A small self-supervised image encoder, trained from scratch.
Model: 1.64M parameters, 48-pixel images, arch efficientnet, norm batchnorm, widths [24, 48, 96].
Rows from block 5 of a small self-supervised image encoder, named by matrix and row number. Rows with one number belong to one channel. Each number is 500 + 50 x the weight over its row's rms, rounded and kept within 0 to 999. All counts start at 0. Numbers have three digits each.
After each channel's rows are labels from the 100 images, of 14976, where the channel reaches its highest value: "place" is the part of the image that holds the peak. Only what is clearly more common there than usual is listed. The data: crops of objects in photos (Visual Genome).
# convs0: expand pointwise conv (model.blocks.5.convs.0.weight, 288x48x1x1), inputs 0-47
# convs1: depthwise 5x5 conv (model.blocks.5.convs.1.weight, 288x1x5x5, trained with AdamW), a 5x5 kernel
# convs2: project pointwise conv (model.blocks.5.convs.2.weight, 48x288x1x1, transposed), outputs 0-47

convs0.240:535516580518503458558502525514458539471518507460605419497475492490527527608585459409423601464540427494535507491444485469409467512556433531446507
convs1.240:388436492511580451490524451480361499483548525510472458485478480499545429495
convs2.240:490491569455451416488586483595502370471436465495481491439483412507496460402446543517535466508496553591421518508535485454474492533503526543573459
place: bottom left; middle left

convs0.195:489583577570540504498487578585582605525585600530453512475559566438494587532482477527472534551481485487448506440465502516547505538473481527433449
convs1.195:528448500479434537540531479359519539533420416519581502485456527489465464467
convs2.195:437496481459490541497528549485497513450509473555545515507568493426557479414554535467596523611558501489413419493542460538629550511480464562505435
place: top right; bottom right

convs0.80:484524536487579524466536450455447497469607494451505477524445477582522491513483490478432349488603452488412470598442463509506484432508504556473482
convs1.80:450469519367412450503506501489430464467504542531496426500522510455557417548
convs2.80:440525480466453576582524586466441570478513508518561586467467518420524458550550502529567397492459551516390519507546446517544502499462526553447425
place: top centre; top left

convs0.146:468545537467497527577527512434532467537494539496456487489510474548449577513517507433513483477484580542468493447387536543417509446590377535462384
convs1.146:477465524572423508440529445403472485540543472443467518414469458460546448425
convs2.146:465517567490540500498566481459504390574511425538570487444506499492506487395502531441514583472518496485531418412412531539547553471602473563461525
place: middle left; bottom left

convs0.113:519575591563477565501503444522520515468562490471609486542480469517436521539454486449573577523487486489461437440396395451511486467432535581496535
convs1.113:504439500497477445475460526485498369497606507435470491505517453430492443589
convs2.113:497591441445536574548505446451407430468489512551549549541534476500532543493532527581515439546517425545514464486474467463414433550464500548383442
place: middle left; top left

convs0.82:471488520498540515480615504468526516465530468474520493467421537492469435578459413408448558582563562481512563469532472509525448583569506594454427
convs1.82:475574523535558513447463458458533496456483407392412524521514459513456490415
convs2.82:453505519432494417493424469519409527561437514509470555565457470494460496492601397534538530549525625457467496492442535456495412442464506555469510
place: centre; middle left

convs0.167:571449495551536477541515460482603447456517499553420523544472562454526481535501556499486501446505509539494390419534580520437476494451492435475646
convs1.167:379478420463511479476527555512477430470524415507491488545461535520420472410
convs2.167:481506530479522429383487586475514504571526546546484562524439514550428499413429600466490551506495511562389472473514498462502470521486427592462538
place: top centre

convs0.111:542522517534500560553486481463524448552424480518435548507559416439368560562590471490451457503509505601555467374479500472535521491491443513507494
convs1.111:432479505495479420534404500485518472530494505451485572436560485591503603556
convs2.111:470453435417566463578550436450547538522522554581530559488382548451559532560475495516481497513481468521483513469518507462525447613432573441442498
place: top left

convs0.77:507442499492488430516504574531474597546560556594566436382474482443447524482530532426553483488473485525601479573476534491584497563563505476504536
convs1.77:538511437459458523494492406522433541428495538504543452466513366468436513547
convs2.77:626435577436542421527478554527523445515520482498492586538547517480560385529405524432566512500503477456479432465527498556554488456475501461543451
place: middle right; top right

convs0.180:501499452547557509546462458529509429445491446510602426448460470532472452482466578500443511566570515491563529369514486574404466551501435470483445
convs1.180:494430457586431447484492502515459501417565429508474464482421566562493450555
convs2.180:590614567432460504502383518519548458506463500507527471536543493540574445476504445532435484453440538531544528496443476487566598467526513583564551
place: centre

convs0.130:515395506513524528496499575460451488474490449523485548502489528462479571592464488440445543608474577537432540532493408533552460557537562465577591
convs1.130:483508431506423525491489480514559457397443518460431518547443491402564446539
convs2.130:492454456420522549498550591586467507425559497507419523487585417532512477520497508521551483499498539421390520487442493496503530427398513414541540
place: top centre

convs0.246:560480475550516521406567494529527507551516520462493528425493425425479493521594484586436570400480467481456545393573509557518537502506414452497533
convs1.246:571546483563430456513565473414474533496496437471514439478445448590433533535
convs2.246:532538564462469485543483469487569496411625427470516528466432546533500437546471518521611455535468416489496476389492465459460486451455440549551472
place: middle right

convs0.76:533486537533476576482509463458550528542517412528459563468551551557478510447600519527497410525537512635511521516510474549468546589568394497445511
convs1.76:461463418480429539492502541553534526528478524586539653506481498465466469458
convs2.76:475451463456567506446572517397494413489461428484552463534569618544438544497464559534557567498525513437539501510488456510463539447450520413445452
place: top left

convs0.231:536495480524494510549448432546517484460570477537502591538532627426441462563458516480464558509594475481434465534411414454438489462519502524457579
convs1.231:473460456406493542475511467422465477460494545456535496465446474546389480393
convs2.231:552449462512520562606402444498531452456526518546534480436460552415535507463448472469467435523569495511505563422576460547547481477558438496606486
place: top right

convs0.139:465417538471469497498627478455486545504535472557454546432542590626385528478527510431449547476447512520521489536504485541502554513471442566560506
convs1.139:424437422411468440501472420404444447452448473533556482504504488498527500525
convs2.139:501523623425465557536448453519561499555546484591505440517516529526469525430405484530461587411544424488550482541466537585469512487533471507565465
place: bottom centre

convs0.63:593532453412494450507531442389436515411502482679536430477490456509510510472525513521545523544525502569493482558496514515509542492494473489517412
convs1.63:511521604469522469535527577404506520491525523492569534586506491492520624522
convs2.63:428457489437457435478510397564451560526508499470513593499536437484558505421496510508435384526515547614441507448505534519480582473445482457472508
place: top right

convs0.155:477507545421572502521476580434485575448448505515419480541465538532543600494491603471389500469447519480500393483507534461517505586468545474498434
convs1.155:478415477480496423435453540525487550494546573460411518487567427408487504484
convs2.155:448493404502539544506543510504462515462523528572460484435582621477434490470406481535530504543472523384427456532444496530444460533462430499503416
place: middle left

convs0.26:600504532492478460447466443499595445379484512524499526513476494464542498416538502533568444375502505431459594508571490534461529504523532553568461
convs1.26:541529514482449543574519535457516488480573520415394524537551440416447455531
convs2.26:481462502440568519497571534442480511470466522554480469457480458530527486490457649497525459414581507505615466513496485378433564551454486535538482
place: bottom centre

convs0.207:468573567534511441418437493502497503377443605493569517538573518524435476561538479375456516455463511495504509479471522530428514432527429485482482
convs1.207:577525490540527577467548541560533559478451505514504576526514585490453599572
convs2.207:612508509467427503547508471427511543473436450493509525506497472459485523613512491506318590466494476496545544459505499449430546527464483455484557
place: centre

convs0.94:541508450547589575421533511633475466501479518469473509558472499498510495557499492521495514447581566470497431501539467420463489618458457578526409
convs1.94:497532516491529550522375406467466545419412525500453443483497453429514487490
convs2.94:590506577539517499468588521458492419469507493441507459400474495533448465446521454432516587533484477512540556515475429477578611503401518564527486
place: bottom right; bottom centre

convs0.144:426538420389456540490517491540531554539425436438552519459556530481580479476554485524523446471524406465478459488492512574428574441581497555449474
convs1.144:480570541551467557565523634546452538548496552505555525529513454557538467450
convs2.144:489426532577483450478480364498553483421497505463499426454483448468452496556381512524504539444460504557520557561537596442554515503503478541431458
place: centre

convs0.177:491472547580549457409413407539414546460530476506507494460491428425453545534478530571505507519506540492531395465518509398565462487446457422478490
convs1.177:451487515491503606500497570588598544567469584502546496514576540515466520493
convs2.177:511415513478582465522563506496572510515485427431472480434532384514465512405467575493494500525601514594485554509562513457442579466441510477506451
place: top left; top centre

convs0.46:546516552476482490521405550513448457493462556612557429491468451516424533541474565530545496483564535477400540477488452541558475423611527458475564
convs1.46:553441552497531550430492496519432462508513485466458484483473427398406559578
convs2.46:642511544520496549502500538569532558544563498487530557524481533531596547492492472502502444582498469535559475573596529489466565516474440400453428
place: top right

convs0.8:552582502524534578524554562512563493523515499478461446545500511476566590503396543574487472507514495409459545539393528543480514468413464613513497
convs1.8:452545553354380489469515469447470469448486507486476539494473505437514482455
convs2.8:535565620476563554507487545478513530445471481520449514489508501546519557473401583498534494403517482488562529417498524425463431442444412567560521
place: bottom right

convs0.107:472570535497461432451594621518476485473516539530574510504502436449458512457505606449516551409533451534602541522472394467526501501466500506511445
convs1.107:469478412461502421537512467443483459508480450420463498482476451423423411437
convs2.107:501525504471581569482434478454509503496561401464532564522557456550512447321544532448487448463430522474462459535443499543557464426508517503531493
place: top right

convs0.115:411461560471457410453500368473449459492503497568554484473538556405521459536527428509475516495545547566520528447560551495449518512417507584457468
convs1.115:482537411549427507407460475452517508436409416526501525514490463578477521453
convs2.115:496613580525541541513490477446527585512550461592425502584497501524508472517466546590509467552453471513391546512511445501464509443442561516544591
place: top right

convs0.53:445500592560541485544471502471542468486550542477479492520509619424440442452551592479494400461508509498531486480486484509489555569425557589406451
convs1.53:400502473461476497487460544495599474576558507456481490487494359556495473501
convs2.53:487443598481479539467544486559524433493512466561517516548369414441477542521543436572402502509468532410441550545480450503478448448538521555511462
place: top centre

convs0.254:520468580571536445473549516570553448532601496546589572520532469562557484497423509427528518470444500519471539499513526500412599510494507455615511
convs1.254:483367447464517523439449550496450419479551548426493508474548460530548533543
convs2.254:528477462524458512511488488557546453528485491524589469454472418472441522536487500397506480468413454496479544555511606431588402569542502398525549
place: middle left; top left

convs0.11:523542571499411435523481570494515462514496592525521504508438446511499590470512589520520407362413469499503434520537484440454506474488417516510456
convs1.11:500506400467453447529464489442478543483418495503510454434348494505508502462
convs2.11:543447535498533565631519429524444450440452520562457425464492470557552491430460527508550518454522484495477480467452524514410570560450569581461566
place: bottom left; top left

convs0.159:528528545504381457505493505557496504437520540577573427533472532519495484521563497389525515458542555476547479473532611557477452539568424426562546
convs1.159:548562589495499521574576564580487531490583532563512499565425481527485537515
convs2.159:538482405508493443546500499458479449455380372474436492505475524439513597493512483537467451469457490577500569544566570531532475528461481508432581
place: top centre; centre

convs0.281:461452560468422538496486467459389440440437538500459454551570492543481469513510545605570493504485544517468567533500507426489445434441469495491371
convs1.281:505557485483484568519417483442483522444505484373465452500451409445437501462
convs2.281:539584466427474440480501454488532497511504424518489443490493424538406523433634525558438517484585551515519430437534528550515446554513527490566432
place: bottom right