A small self-supervised image encoder, trained from scratch.
Model: norm batchnorm, depths [2, 4, 2].
Training: muon at rate 0.017, 2800 steps.
Data: trained on crops of objects in photos (Visual Genome), 123503 training examples.
Rows from block 3, named by matrix and row number. Rows with one number belong to one channel. Each number is 500 + 50 x the weight over the matrix's rms, rounded and kept within 0 to 999. All counts start at 0. Numbers have three digits each.
# convs0: expand pointwise conv (model.blocks.3.convs.0.weight, 288x48x1x1), inputs 0-47
# convs1: depthwise 5x5 conv (model.blocks.3.convs.1.weight, 288x1x5x5, trained with AdamW), a 5x5 kernel
# convs2: project pointwise conv (model.blocks.3.convs.2.weight, 48x288x1x1, transposed), outputs 0-47
convs0.163:544459569524528518484503512463586520481407493472499476464510533554475514481568504513495539575550431483480528438429439536566473505562539509407511
convs0.165:497542604558529491587525464548566483540532653512508444493435429552450498565551427510515521418501528493448479574364635553584569458486532504412523
convs0.166:498508517475503534416529512469424642491488390518471514516427429515558517473490447425552447430502434486480512455467523474508570518467557543531427
convs0.167:490529488477478421545556489443433491459507657427488426584550536473382527578555556471443490519557376504488499404573464503461528517543430542545533
convs0.168:535531588475596404442494390523469616514507630485410507562480516458588464445556540594418518442529541525395454449514434501471592541572560459521448
convs0.169:506523467458432440487491436573501481466573453509516524588442476448522559497493542501458440518559576569481450544533441412457513536510482409477617
convs0.171:533544479526449556415544529514571463553479483516410510399530534546429482451571443527468633448482406526476556537516544467365552450450453462480439
convs0.172:504573552510447444503553470563440583442469461487405568503532570462550508442533485465460502396552529472422549482493449546464508486427481604463519
convs0.173:486449438491581427614545441591595484497461578436496439540446543558464584456454485437467526512509498564515555510372506429502497508554537557475513
convs0.174:525514373510540432534481539480432444509515507510483515536477566533527521559449529459542494520515497458509416441501437463496462441471538478494479
convs0.175:567483487477447511509490512542494533493489537467556555484456475528478561505404511483509497474502539540468560575505425550524499487540534467507508
convs0.177:471474482565506441538414452526570564448499605489491534452491477487537515498536429560465493561528572508550459427483475520474523318599444562431504
convs0.178:512546548457521451485537564569591518481374421511663466577394456554540489462504510511517472490561521506588434496412504562436471502496540511592488
convs0.179:361391479454507518594539580482622513506477542515473451481496545581562527531411498476518477533548503529509457513546463610500488472391502549446529
convs0.180:442553410466496500450474527566530444606495507505483586470577509551488575428513450479510512465493478444573482500464539543472397525493509479574375
convs0.182:548429531477417571447439505452434527576527490586552567439508512588658541472505400549496485537607466540552435521440462559450517545471524540450470
convs0.183:532546566443479454516541552466515496454530539491581587546513530435507556420458492414434497500582482426462463529464505516506499499556617457479525
convs0.184:516469540489433496475508552515490440561498501481496549457346513529394511539528414479500518467498529475544467507474526445455453562545447471605477
convs0.187:535603530581463432527436425481499562488493551525455507532434555469486584459489505442411505490454568508548508487502585490437582465564494546623525
convs0.189:424649593556453532440560502507484497556509331493432515588559406430527465429503431537521447490577659336385492554450485493464416608526443505549402
convs1.163:482463505390386459494435457488453452469424407496504485538499472479450446485
convs1.165:601565545522541490534447481550499498425474497541521584459565576519475559559
convs1.166:518510454502496550462510536567464515664603531516518577607487517549519502533
convs1.167:451482432514419461495479383479433446454478430434470411474511463446490458494
convs1.168:516553445439505422443464421477448454465407471433464450388490455523513520486
convs1.169:474474531513525485515646537569538598665566513519560517496480522535522479505
convs1.171:472451459494495478482464476512462419448455538469458491495551394457490506568
convs1.172:468502351471366547495517558499455434451469413481490463465494502541524562556
convs1.173:502462479540475492522565473528503455515529435465616459449549466440529547489
convs1.174:529552470569566445465530495564430467496419536489496480454516485587521467467
convs1.175:484535514515520435458556569530543610548506595563537518522549585525540460453
convs1.177:542498505523552500482504528466502487487517484425466440419394532485481378398
convs1.178:510503488462502467479415476451437423417446405444521527502444489442440483456
convs1.179:502504456512434417509412468491464378450435441472471493501471506441419484425
convs1.180:499552512440497456557566465412454421547575491480458475547553482509432536570
convs1.182:495459469494523505538565491484463559727576473519526536505538526537526496539
convs1.183:506544575518526513588568564537463473580567468539552501455461524590561472496
convs1.184:563557542524543464484501580510440483427447470498508507522615519511586500499
convs1.187:491383490533526467381484506537390371390508523419451432489536468441500523543
convs1.189:453414430405421524510517477460469410432450394456468444439406517496517515471
convs2.163:528481518480510565532580560459477486492542491436474493498478518513465647541489452390486509480443491484580493498501545488490543538496453486503546
convs2.165:622359466538504555478472443540523408574532455490565530570425469452556489475489603511510485470512451514440559467640569410518584550465605488483506
convs2.166:513497514526548511578400537503460510461517430561525522446532498472546473491436530504502449524498535398550479455529532448469477499541446441433517
convs2.167:549428559637540555503501576518495453519572617518481589426443487434419516481437536459388509552514403485491497437452423516522426587608481430485543
convs2.168:488470569453370484471504446414433475455560505530516530421553479565489564512487540505536539459509484503507434495556401575500493460516505467543516
convs2.169:451408466449504517501407479435421541436514525460549467562497426491481487508488510529506523538538470645478484532470513368524490487504399452455434
convs2.171:497498402449474441616533462479562588483478461513468456464492380560462513499543550467476422523493524491558541515509488501533509492471489503505526
convs2.172:492506445450407535582580531416536547548482516475472524523596450505482483484516549490471528519482520441478524485381526532539456530489517563552542
convs2.173:472504572549538506391483450470476533487509533475467439500419476469484417588467510486520508450480494473554449492544464464493552497472528520497552
convs2.174:459479463610528439529524546531411565526388408547529541567495505509456539519522488495437456551553519480470461472470452516519467529501558502456501
convs2.175:505446502470489499483500516422481477510507513478497438462586562501506498543453538501462410526503514443529476556443509500474462454463548585540513
convs2.177:423583546460586492487482534535487523464469492534523549423502516436393414443510509477473442516486531504525482643549554502455467486512423518556494
convs2.178:429542462540451474490473490575448466536512516434462402550553435454512528484556529498495508480497581547506612438494543454544483537453435536549508
convs2.179:448453463408553536570578548423443462542494592468504530492499517389526443452485531460476525444498463455523440454426495510392545563487466579571540
convs2.180:366485511539505536422459509515518446550453442505491502427505608511490493487496478436537382508414436502472464462436599500586468472476565499439598
convs2.182:448500451450528546457327523541455528536571503531578468412475495500554524478409500589486516571595488498444428508439461460558487504625447532444563
convs2.183:514534468511483459489521546420514522485498596417524531434551469546517477466533505538439515436578489523532426584482502476502542513484509537499560
convs2.184:487459442594520527506498526462492446507564591419524562444542473499528559556540572525460521515566604578551476541532539527526519492543499419556534
convs2.187:480526473521454486489532515476411422493527463488575481458475401570472536488478552535474525572459565499459467533510463547504436494491435450438508
convs2.189:585499594458469550582483475429389412450505633607501535431573452422443511473506522465594433529548625532425572510451517577644464633624573436490525