A small self-supervised image encoder, trained from scratch: activation relu6, 123503 training examples.
Rows from block 3, named by matrix and row number. Each number is 500 + 50 x the weight over its row's rms, rounded and kept within 0 to 999. All counts start at 0. Numbers have three digits each. After the name is the row's rms in percent of the matrix's.
# fc1: squeeze-excite reduce (model.blocks.3.se.fc1.weight, 18x288), inputs 0-143
fc1.0 098:473473414496528491574525436503507593527489493529557481517502537548503517546510477552456577381497436455576477528528488513481562410437509469571467398394488534439487571514466470524448493498542505470518414476349512489582483495472561492508492531436527477434571558515562399524572450488492541580537481479506500444491476492488474438509503537541524455538605478513595464484458521515525494490503489393480459430528495477408529507476517579416435
fc1.1 102:409460489434457484542509510555456451445459496359507564501431546403502510436459497490455575476505485543479467422456513476429492468478430452458492469505497514461547579531462503510580491444468503506488577530534510401464483412580510566511526510496411506491615467435510521492533471461552478413470533479467494516400484476478515476452445578459496379453477431514537465491577501539536437469536565498488407449476543519505502512514424520405497
fc1.2 102:515492444575495411532510453407501492544497438501453512435574507495550511532496568508469465506556453533468448453450487549538517459401515498460483386508599547667500486491552492480427543483492543549456462475477490499530552488553487536480520589528513566417431604603529423491568529496599496551495522464532514488490493538462448543501480555444466539439472486469464425487510432532532570486406595400516445539521512382396570496481528573525543
fc1.3 099:463540493480470465563485536445452609468477502611575480413546348544534544443454497487533567528403455510544469518473432541510495439484532497429497608462457494483546471415491491483566469503529541509459434512511450489549460513577548512532466516481522572468505559463523509485451454441488426454535550494525520497473459462555415566497451532475374486442460345515437477507449394513448496477467444480608546419413467535547521374491546512468455
fc1.4 107:428485496596421498528548503486477557474493497525464523434546528541389465463461525546513566503554444475535530535587562523572481461485569558459508508545441549600488548456515493423471431471459462510447554489446540421509404577485449596473566490604530492514456429534393504440488513506523473465554473515521508435438481536486471498508411457495569442523605527481544526565421574457412521593518547516472530498450523485544473599518490436482484
fc1.5 098:573548466537476583505535520436509504473439539510528492482561513440490535565489515475507498496467472523532517533403489503514492542494637485535502575535542552454617350492551478561556537458374519568495599454435413540525543547560396450364523535572525491482467566505522540611483499586521466495590493600481482461543506458458447498519569540432514448523430498513505536470477553337390495500410522521501539503407592527587493480498525581472509
fc1.6 096:431544553464453486558479494530473372446410564551491469588474492461465455419436527437488406489519552511599521418573532486542539510434470524410564485517531495482481525464450487516569512529529473534545512488479361562567493429536486448514512446519589378397536543540508519563435520537561448480487566489518465497530541521473519551586469505459575516492514475539526503465514547528556477518428401439505438436485492454515435474480467518416516
fc1.7 096:486477463498533453501557590473448489502516536466401564519522533531472433470527467488566555386514437477515537467456632454507470495556451428437539410469523461408533482467583512461440572410468486525471559500559559487504531482453524466444455472502507492456428663486550514519469506510502491521579528437473474598421480490465507471570553514501455436522484504492434510565401562508438483508512498473474440583555512464590481496517551499428528
fc1.8 100:543520584539437564559524539477390543499407444537484503486468529483483541477551402417555502487530513507516515545553433527454519511430511574525505586505593589546487461484506455553469476481491548482480503522444366499476467463429492500468430468494424429514450448549508551603533539467386375445491465492467540562537554477497473551471533548469469466445368447456519484486574423498423528472519418421512436529432490565534371516563499473439510
fc1.9 099:514496459540489459542567604465570457431475454488590528407422513467398554460505524546491487485471444504504507443472433485480479597515467528538489533591525469472524555506471446427461353414475539566498481414574404464493531450445455535569387483502487553517529479469528455536552478434396480492553474494425488513521526505583429599455588502551456459487448442516404434468476428485478525505552473540486485426560439487570482500455545499434509
fc1.10 096:532492461544502549408442588569489482531446523534596572526486404457523514432449577459554412539523460526417597465545422511529435546498574502506459449469414521528442496509473491446508477478450411474480470464544543469487459558541590429517453569506477466536511495413556501442462456467538496507467512542573562533485460434482422427440568496544453510525545498474532507498462454533418448532413603454393512535425507469447442443451418518458468
fc1.11 099:527485491451616480437403551513419477471557458543492427532526505523486593456457347541430489458554446491506443458506470460510464594461428501524545477522539562421526445506527515516590520515482381464495441432448453485515508538361559452514523399513388511507528523528554372571544437518492523426508485433470518590512424543459520581597441502512521419545570474464409529490543464429526505466460533462537428470450462530532510534528543576447555
fc1.12 100:486515522438568415447508429525411408473476491472586503435421483588373485515457488492524409466479482508489554468457592519504480436582491496572478491515552505531523472466522553538555509555560493499535625421501490462547407451502510502495463495555433500552490505578516543584604493567523510436480462517445446495508481542553447427418417549507502511465486405492462423586494405459457440441534444476436384455502463541569484403445549514538396
fc1.13 106:523457420481483542428435450562542447430592510505480440499453503534481411521436428515496461536462544543469533536414440544449588511563526495530549478500465457561492565471427433447452542491493472487520544468463475519488449432459478558549533518479552465529496542387474516505434415433452453516473515470478515535516504513530564432512475446456491531510619444443532515444518564581578544418509453496480464534563440480463605459423561461531421
fc1.14 092:540476414568517593520546584482480512574515561495462489400504504541547334526530507474472507484506487534425460469513469597601478539529524464367438507535516478558580380547428500500446526539487512546440497416446544526472484434506483475503536521625484458515549475462428456524521494535516498577508571515514493483539439549483619491522512443501350514554457472471515502470449538519476513485501505522551521583477537476459459469473485527410496
fc1.15 104:470501382526609481506538490500544508419550461507512539524585594490436508444472545497503443393419521504650564556525501506521396526568485498491525458402384464533494537569443534446460457486416468531471493465500449528457491457493474497492569611527467528439482504527465554569430505496591503491520505543562479531443425479450483458473483458498497577472505521496568548401451507611510481565425397496446533532454497460494402540460416537498417
fc1.16 100:545526582520498430516467479606533543425513459506507467428482553464452521446586504514512485534408453485462509455405453417525558421485518546525542515488540495431543524507476436488389448460515467610477507407523474487458510494497511458478550476400524472542511492550467542499452483484581485565501520461568486531542516437546491549461505459488520477471468557579510426541507562470405484509554446467509565577526473634494422407468471539602495
fc1.17 104:538440517473518468476558506493447417528479573408484490511461473538520546494475560529349455508415470487402491458520475499507424551437523514541561548479531385569531470467434465544411586540452543536437496423469478458476480527467476524455540479548631552494508534476564498488475585485552537537561441521478477567611459490480481449448471497521478446486423525555533496521463447499517449431573430553451486448478434517497468491577486465479540