Rows from block 3, named by matrix and row number. Each number is 500 + 50 x the weight over its row's rms, rounded and kept within 0 to 999. All counts start at 0. Numbers have three digits each. After the name is the row's rms in percent of the matrix's.
# fc1: squeeze-excite reduce (model.blocks.3.se.fc1.weight, 18x288), inputs 144-287
fc1.0 098:474503544583495443530418509503490528395521520534542501460492512503453425435513557549561524397641473564430528451504497579449638456399476489571546481517502358477411545525482416618456505531503491527496489507398445456522454516495480482468438488434456534460512531452469411521504413496472446562479530458551443483441504497524470577477483564503429519526571430519447476447535550586564512539444410526559593440353502518465527489544485473555513
fc1.1 102:357531574498464541499513516508482529504506452530427493476544487425515452501573446625547417503472411559491529469465512524529512434541564484467450547538454412553403519550474531517464535439492529464391541495551542543458551431528509512350405500569415433417491540397494505589463482463638530550457488447485542547563492566450450524496486517563484585488500570585436508481413620495442503512510530492420587477466459534493508483543390440506505
fc1.2 102:466518548452504460424489460505490489570400474443512526437581437433476455493458482489440429411448510503549469484525398541602520492413572518476504454408543537518504453427482541434527459435571466504512479428547523553475498505411500625526477534558551443531470504450488523456495463573537508426577537374517514467481523513501439517441484533438544502412468459572516481540519491460483456419496503539379381464505543403453498591562509435455503
fc1.3 099:513487544430498469520523536462469498564466547623412564472549562478512499420481438443546616455586482496364513450506478507499443460482406495376519481457463411437471471402528534449407529465412493493502544453477566528478528463482523613496520476364497520393519448475554549494459529526511550551501480534398563523508503488509481442520462552495497503512557446555479482517505441474476485498480590447577458519490465486501550576498455465549431
fc1.4 107:544540502448478468457504521450464510534521519494461557501528408487406448441478477395521396626497463468454483462500479451436474497488430500486529527472412509506493577491564431479458483530435484453554470479493492458449568507498461448563479452578377595439523345457531450515433438442382512602563463535450473507554500424443424536500552445532406544533447564467506500519434456550486545449597432542637506467508518507514523480477410514517428
fc1.5 098:452551477534498491534492500602556563548585504518543529526498592548548587521509468525558484510474491507452518508504499523466437436518585676579515495537591437524507559479499459515492507536512508559504518494531531536486470603519500466515401519578439473538499398576485544493530512538458541407492523501508480438410501481510455469495532483456506508553538495537466422470504532553475565466454439451530499425484588492630441469526472519531556
fc1.6 096:539372500566485508519587440590554496415431510471472499500452411488368533498450471497519500483606480534469519375491469454492497521599542471431522505470511505577436528561488388501492451510447468463464474463514490461510530601484475491472444479526463448448429457451531464386467526500626493565430458424617510541426514450475520418531556483514503487525505383550492511526511540376455487469433482467450459444449498472420504604492515522479424
fc1.7 096:417556486454585503481460478461484481514440563457517549546493438513443458511553466449600526566529498439482505576447430530532516561521504518463545492468540471411384545526472502507430463562469422550439529520505438574487485485498427510452543528457408383476537557533458547414487443481485511423450485567566498494530471478606451465458422468427393532419386533448453486471534458577441481515544410555600458496469473448487569426547414401591435
fc1.8 100:535503529533524460497454451423485553512526367541394471501556457388460489514441422502364482469503429422463481460562425503461502525446495577493502501535506418508482556487552460542381474425449419390529467446495515396515498476465473529554458530451520546446458493438509471507522426472475440499503461528527457605506532538561503490488444554465447427534531419516504472525476392514392567484446486519553455406521457491501491543468505434458494
fc1.9 099:536504352433505588579494432515433520473433539515506531475479423503543520508535495429484441568500527547459517501442437497473488501503535442535456543471546520537558437563506526456623626613422439443509511510503471453513476569439489429575510487400548490468557472533518527416603457493480478535505595489459396537428427526486521468449407442499460516523471488577483518481470546552546484550509505486506489450397444432518521563563587434495455
fc1.10 096:537469490506465402504468458456538479472437534506481523446491492506487515464526559546382495470476519485549499452563506516460524572394445543505523496492515473491414517538491520524525400570440481370512509478590448463526541452635466407457421450387384471462488562464509418489502472546404487490521470505519508491546527530517570549478528415454436388473463475515430559455428423487431456385417460558479534551531440457519497415479446443491422
fc1.11 099:456454494451461492458461584537536385542447490527441477547527483480519540475484550521459534539525416597513478502558459442550469551496540500355545517530502472448458511529454545502502447472521517536592406441497468511485468512479433478503471540471398543541376509463478523480500512528405460489543533445564440446459515452487534518510547452507543434550552522433485574492569481520535430464485550436415537644556556527537481470472434535424450
fc1.12 100:507480543530536540593426386538567501506491569494566574422440476510524476601469456459501422542425529502546464423530450484456547475475503535520489548534436556460446554434460465498464489509521503460445561428482475480412538536458517443561471444468481543484483577545493448437472475506511499427387483537518455581417521647536542536575461524510474505560420501479470503415552553551507606454504520531431520512492401485499498538516547569551461
fc1.13 106:474436488414523515522466464585533519482482473448427503483424452573445453538559522526438549493446544470457535406428438527451520449415439443449541391415478408493603475554547551476438458465525609513496584550527514515545538445428510522553508536445509507486469526574526466432488539506610475427541592529381503493481407510463508423528408533482425396462610527489526490601478442445527510401507569560533545449555510459442414467522476468460460
fc1.14 092:496525446475499474484475433566453440447453474562497558605473442481460390434590541453436487508529417539528531487466418578514457466601607547611428456502520510549518495503512468504561428439528391574513377564515520546444611521482511541456504500544423492501503482473449456369545612475521533457500481505574506466438506462402392437502553522570517505514507512435554476562559551552488527526507526510539570491481467500553541438560451548517525
fc1.15 104:517432521507461440502441476537491528524449503501600436479577467468504507466454502559446544535540540511398514539483414534398454494491447495505486527531523560464524530521548519478455495520479509557479496480500541478422475511538477522392516478472501470476454498467466486480501529456480501518593564390414545505406451405545419397443386411543458437419491549552453475444464552516482496428519480473571648517359510504485480523479459435561579
fc1.16 100:512489555583427436480478497458504464440443477536457445526403510502470522542505447487505536408441532439569548389440549531553400506567504466507494508461451545507434575499534541416510559512516558401569491507439510498514464533548574436494491521522483506499417523394547427511401542532498495478463537625530455425520498399510407591460505498554492630571482438460504469530408391566531508567499389538539573399472528506520522529515383481447507
fc1.17 104:504435422467534598527462439503397538509450541531474548417497439443464464503510377446514445505485633520509463476503547395474565375608518519489448409537468516533453539520454596477516448534437521590512381397460496569411412514577537524521462536485517471471519502453534553464429442486495470598416379481447512560534397469533531496431412485471448471544549551458536502524554496458561460454526554515528495517500457431527495523425425508479497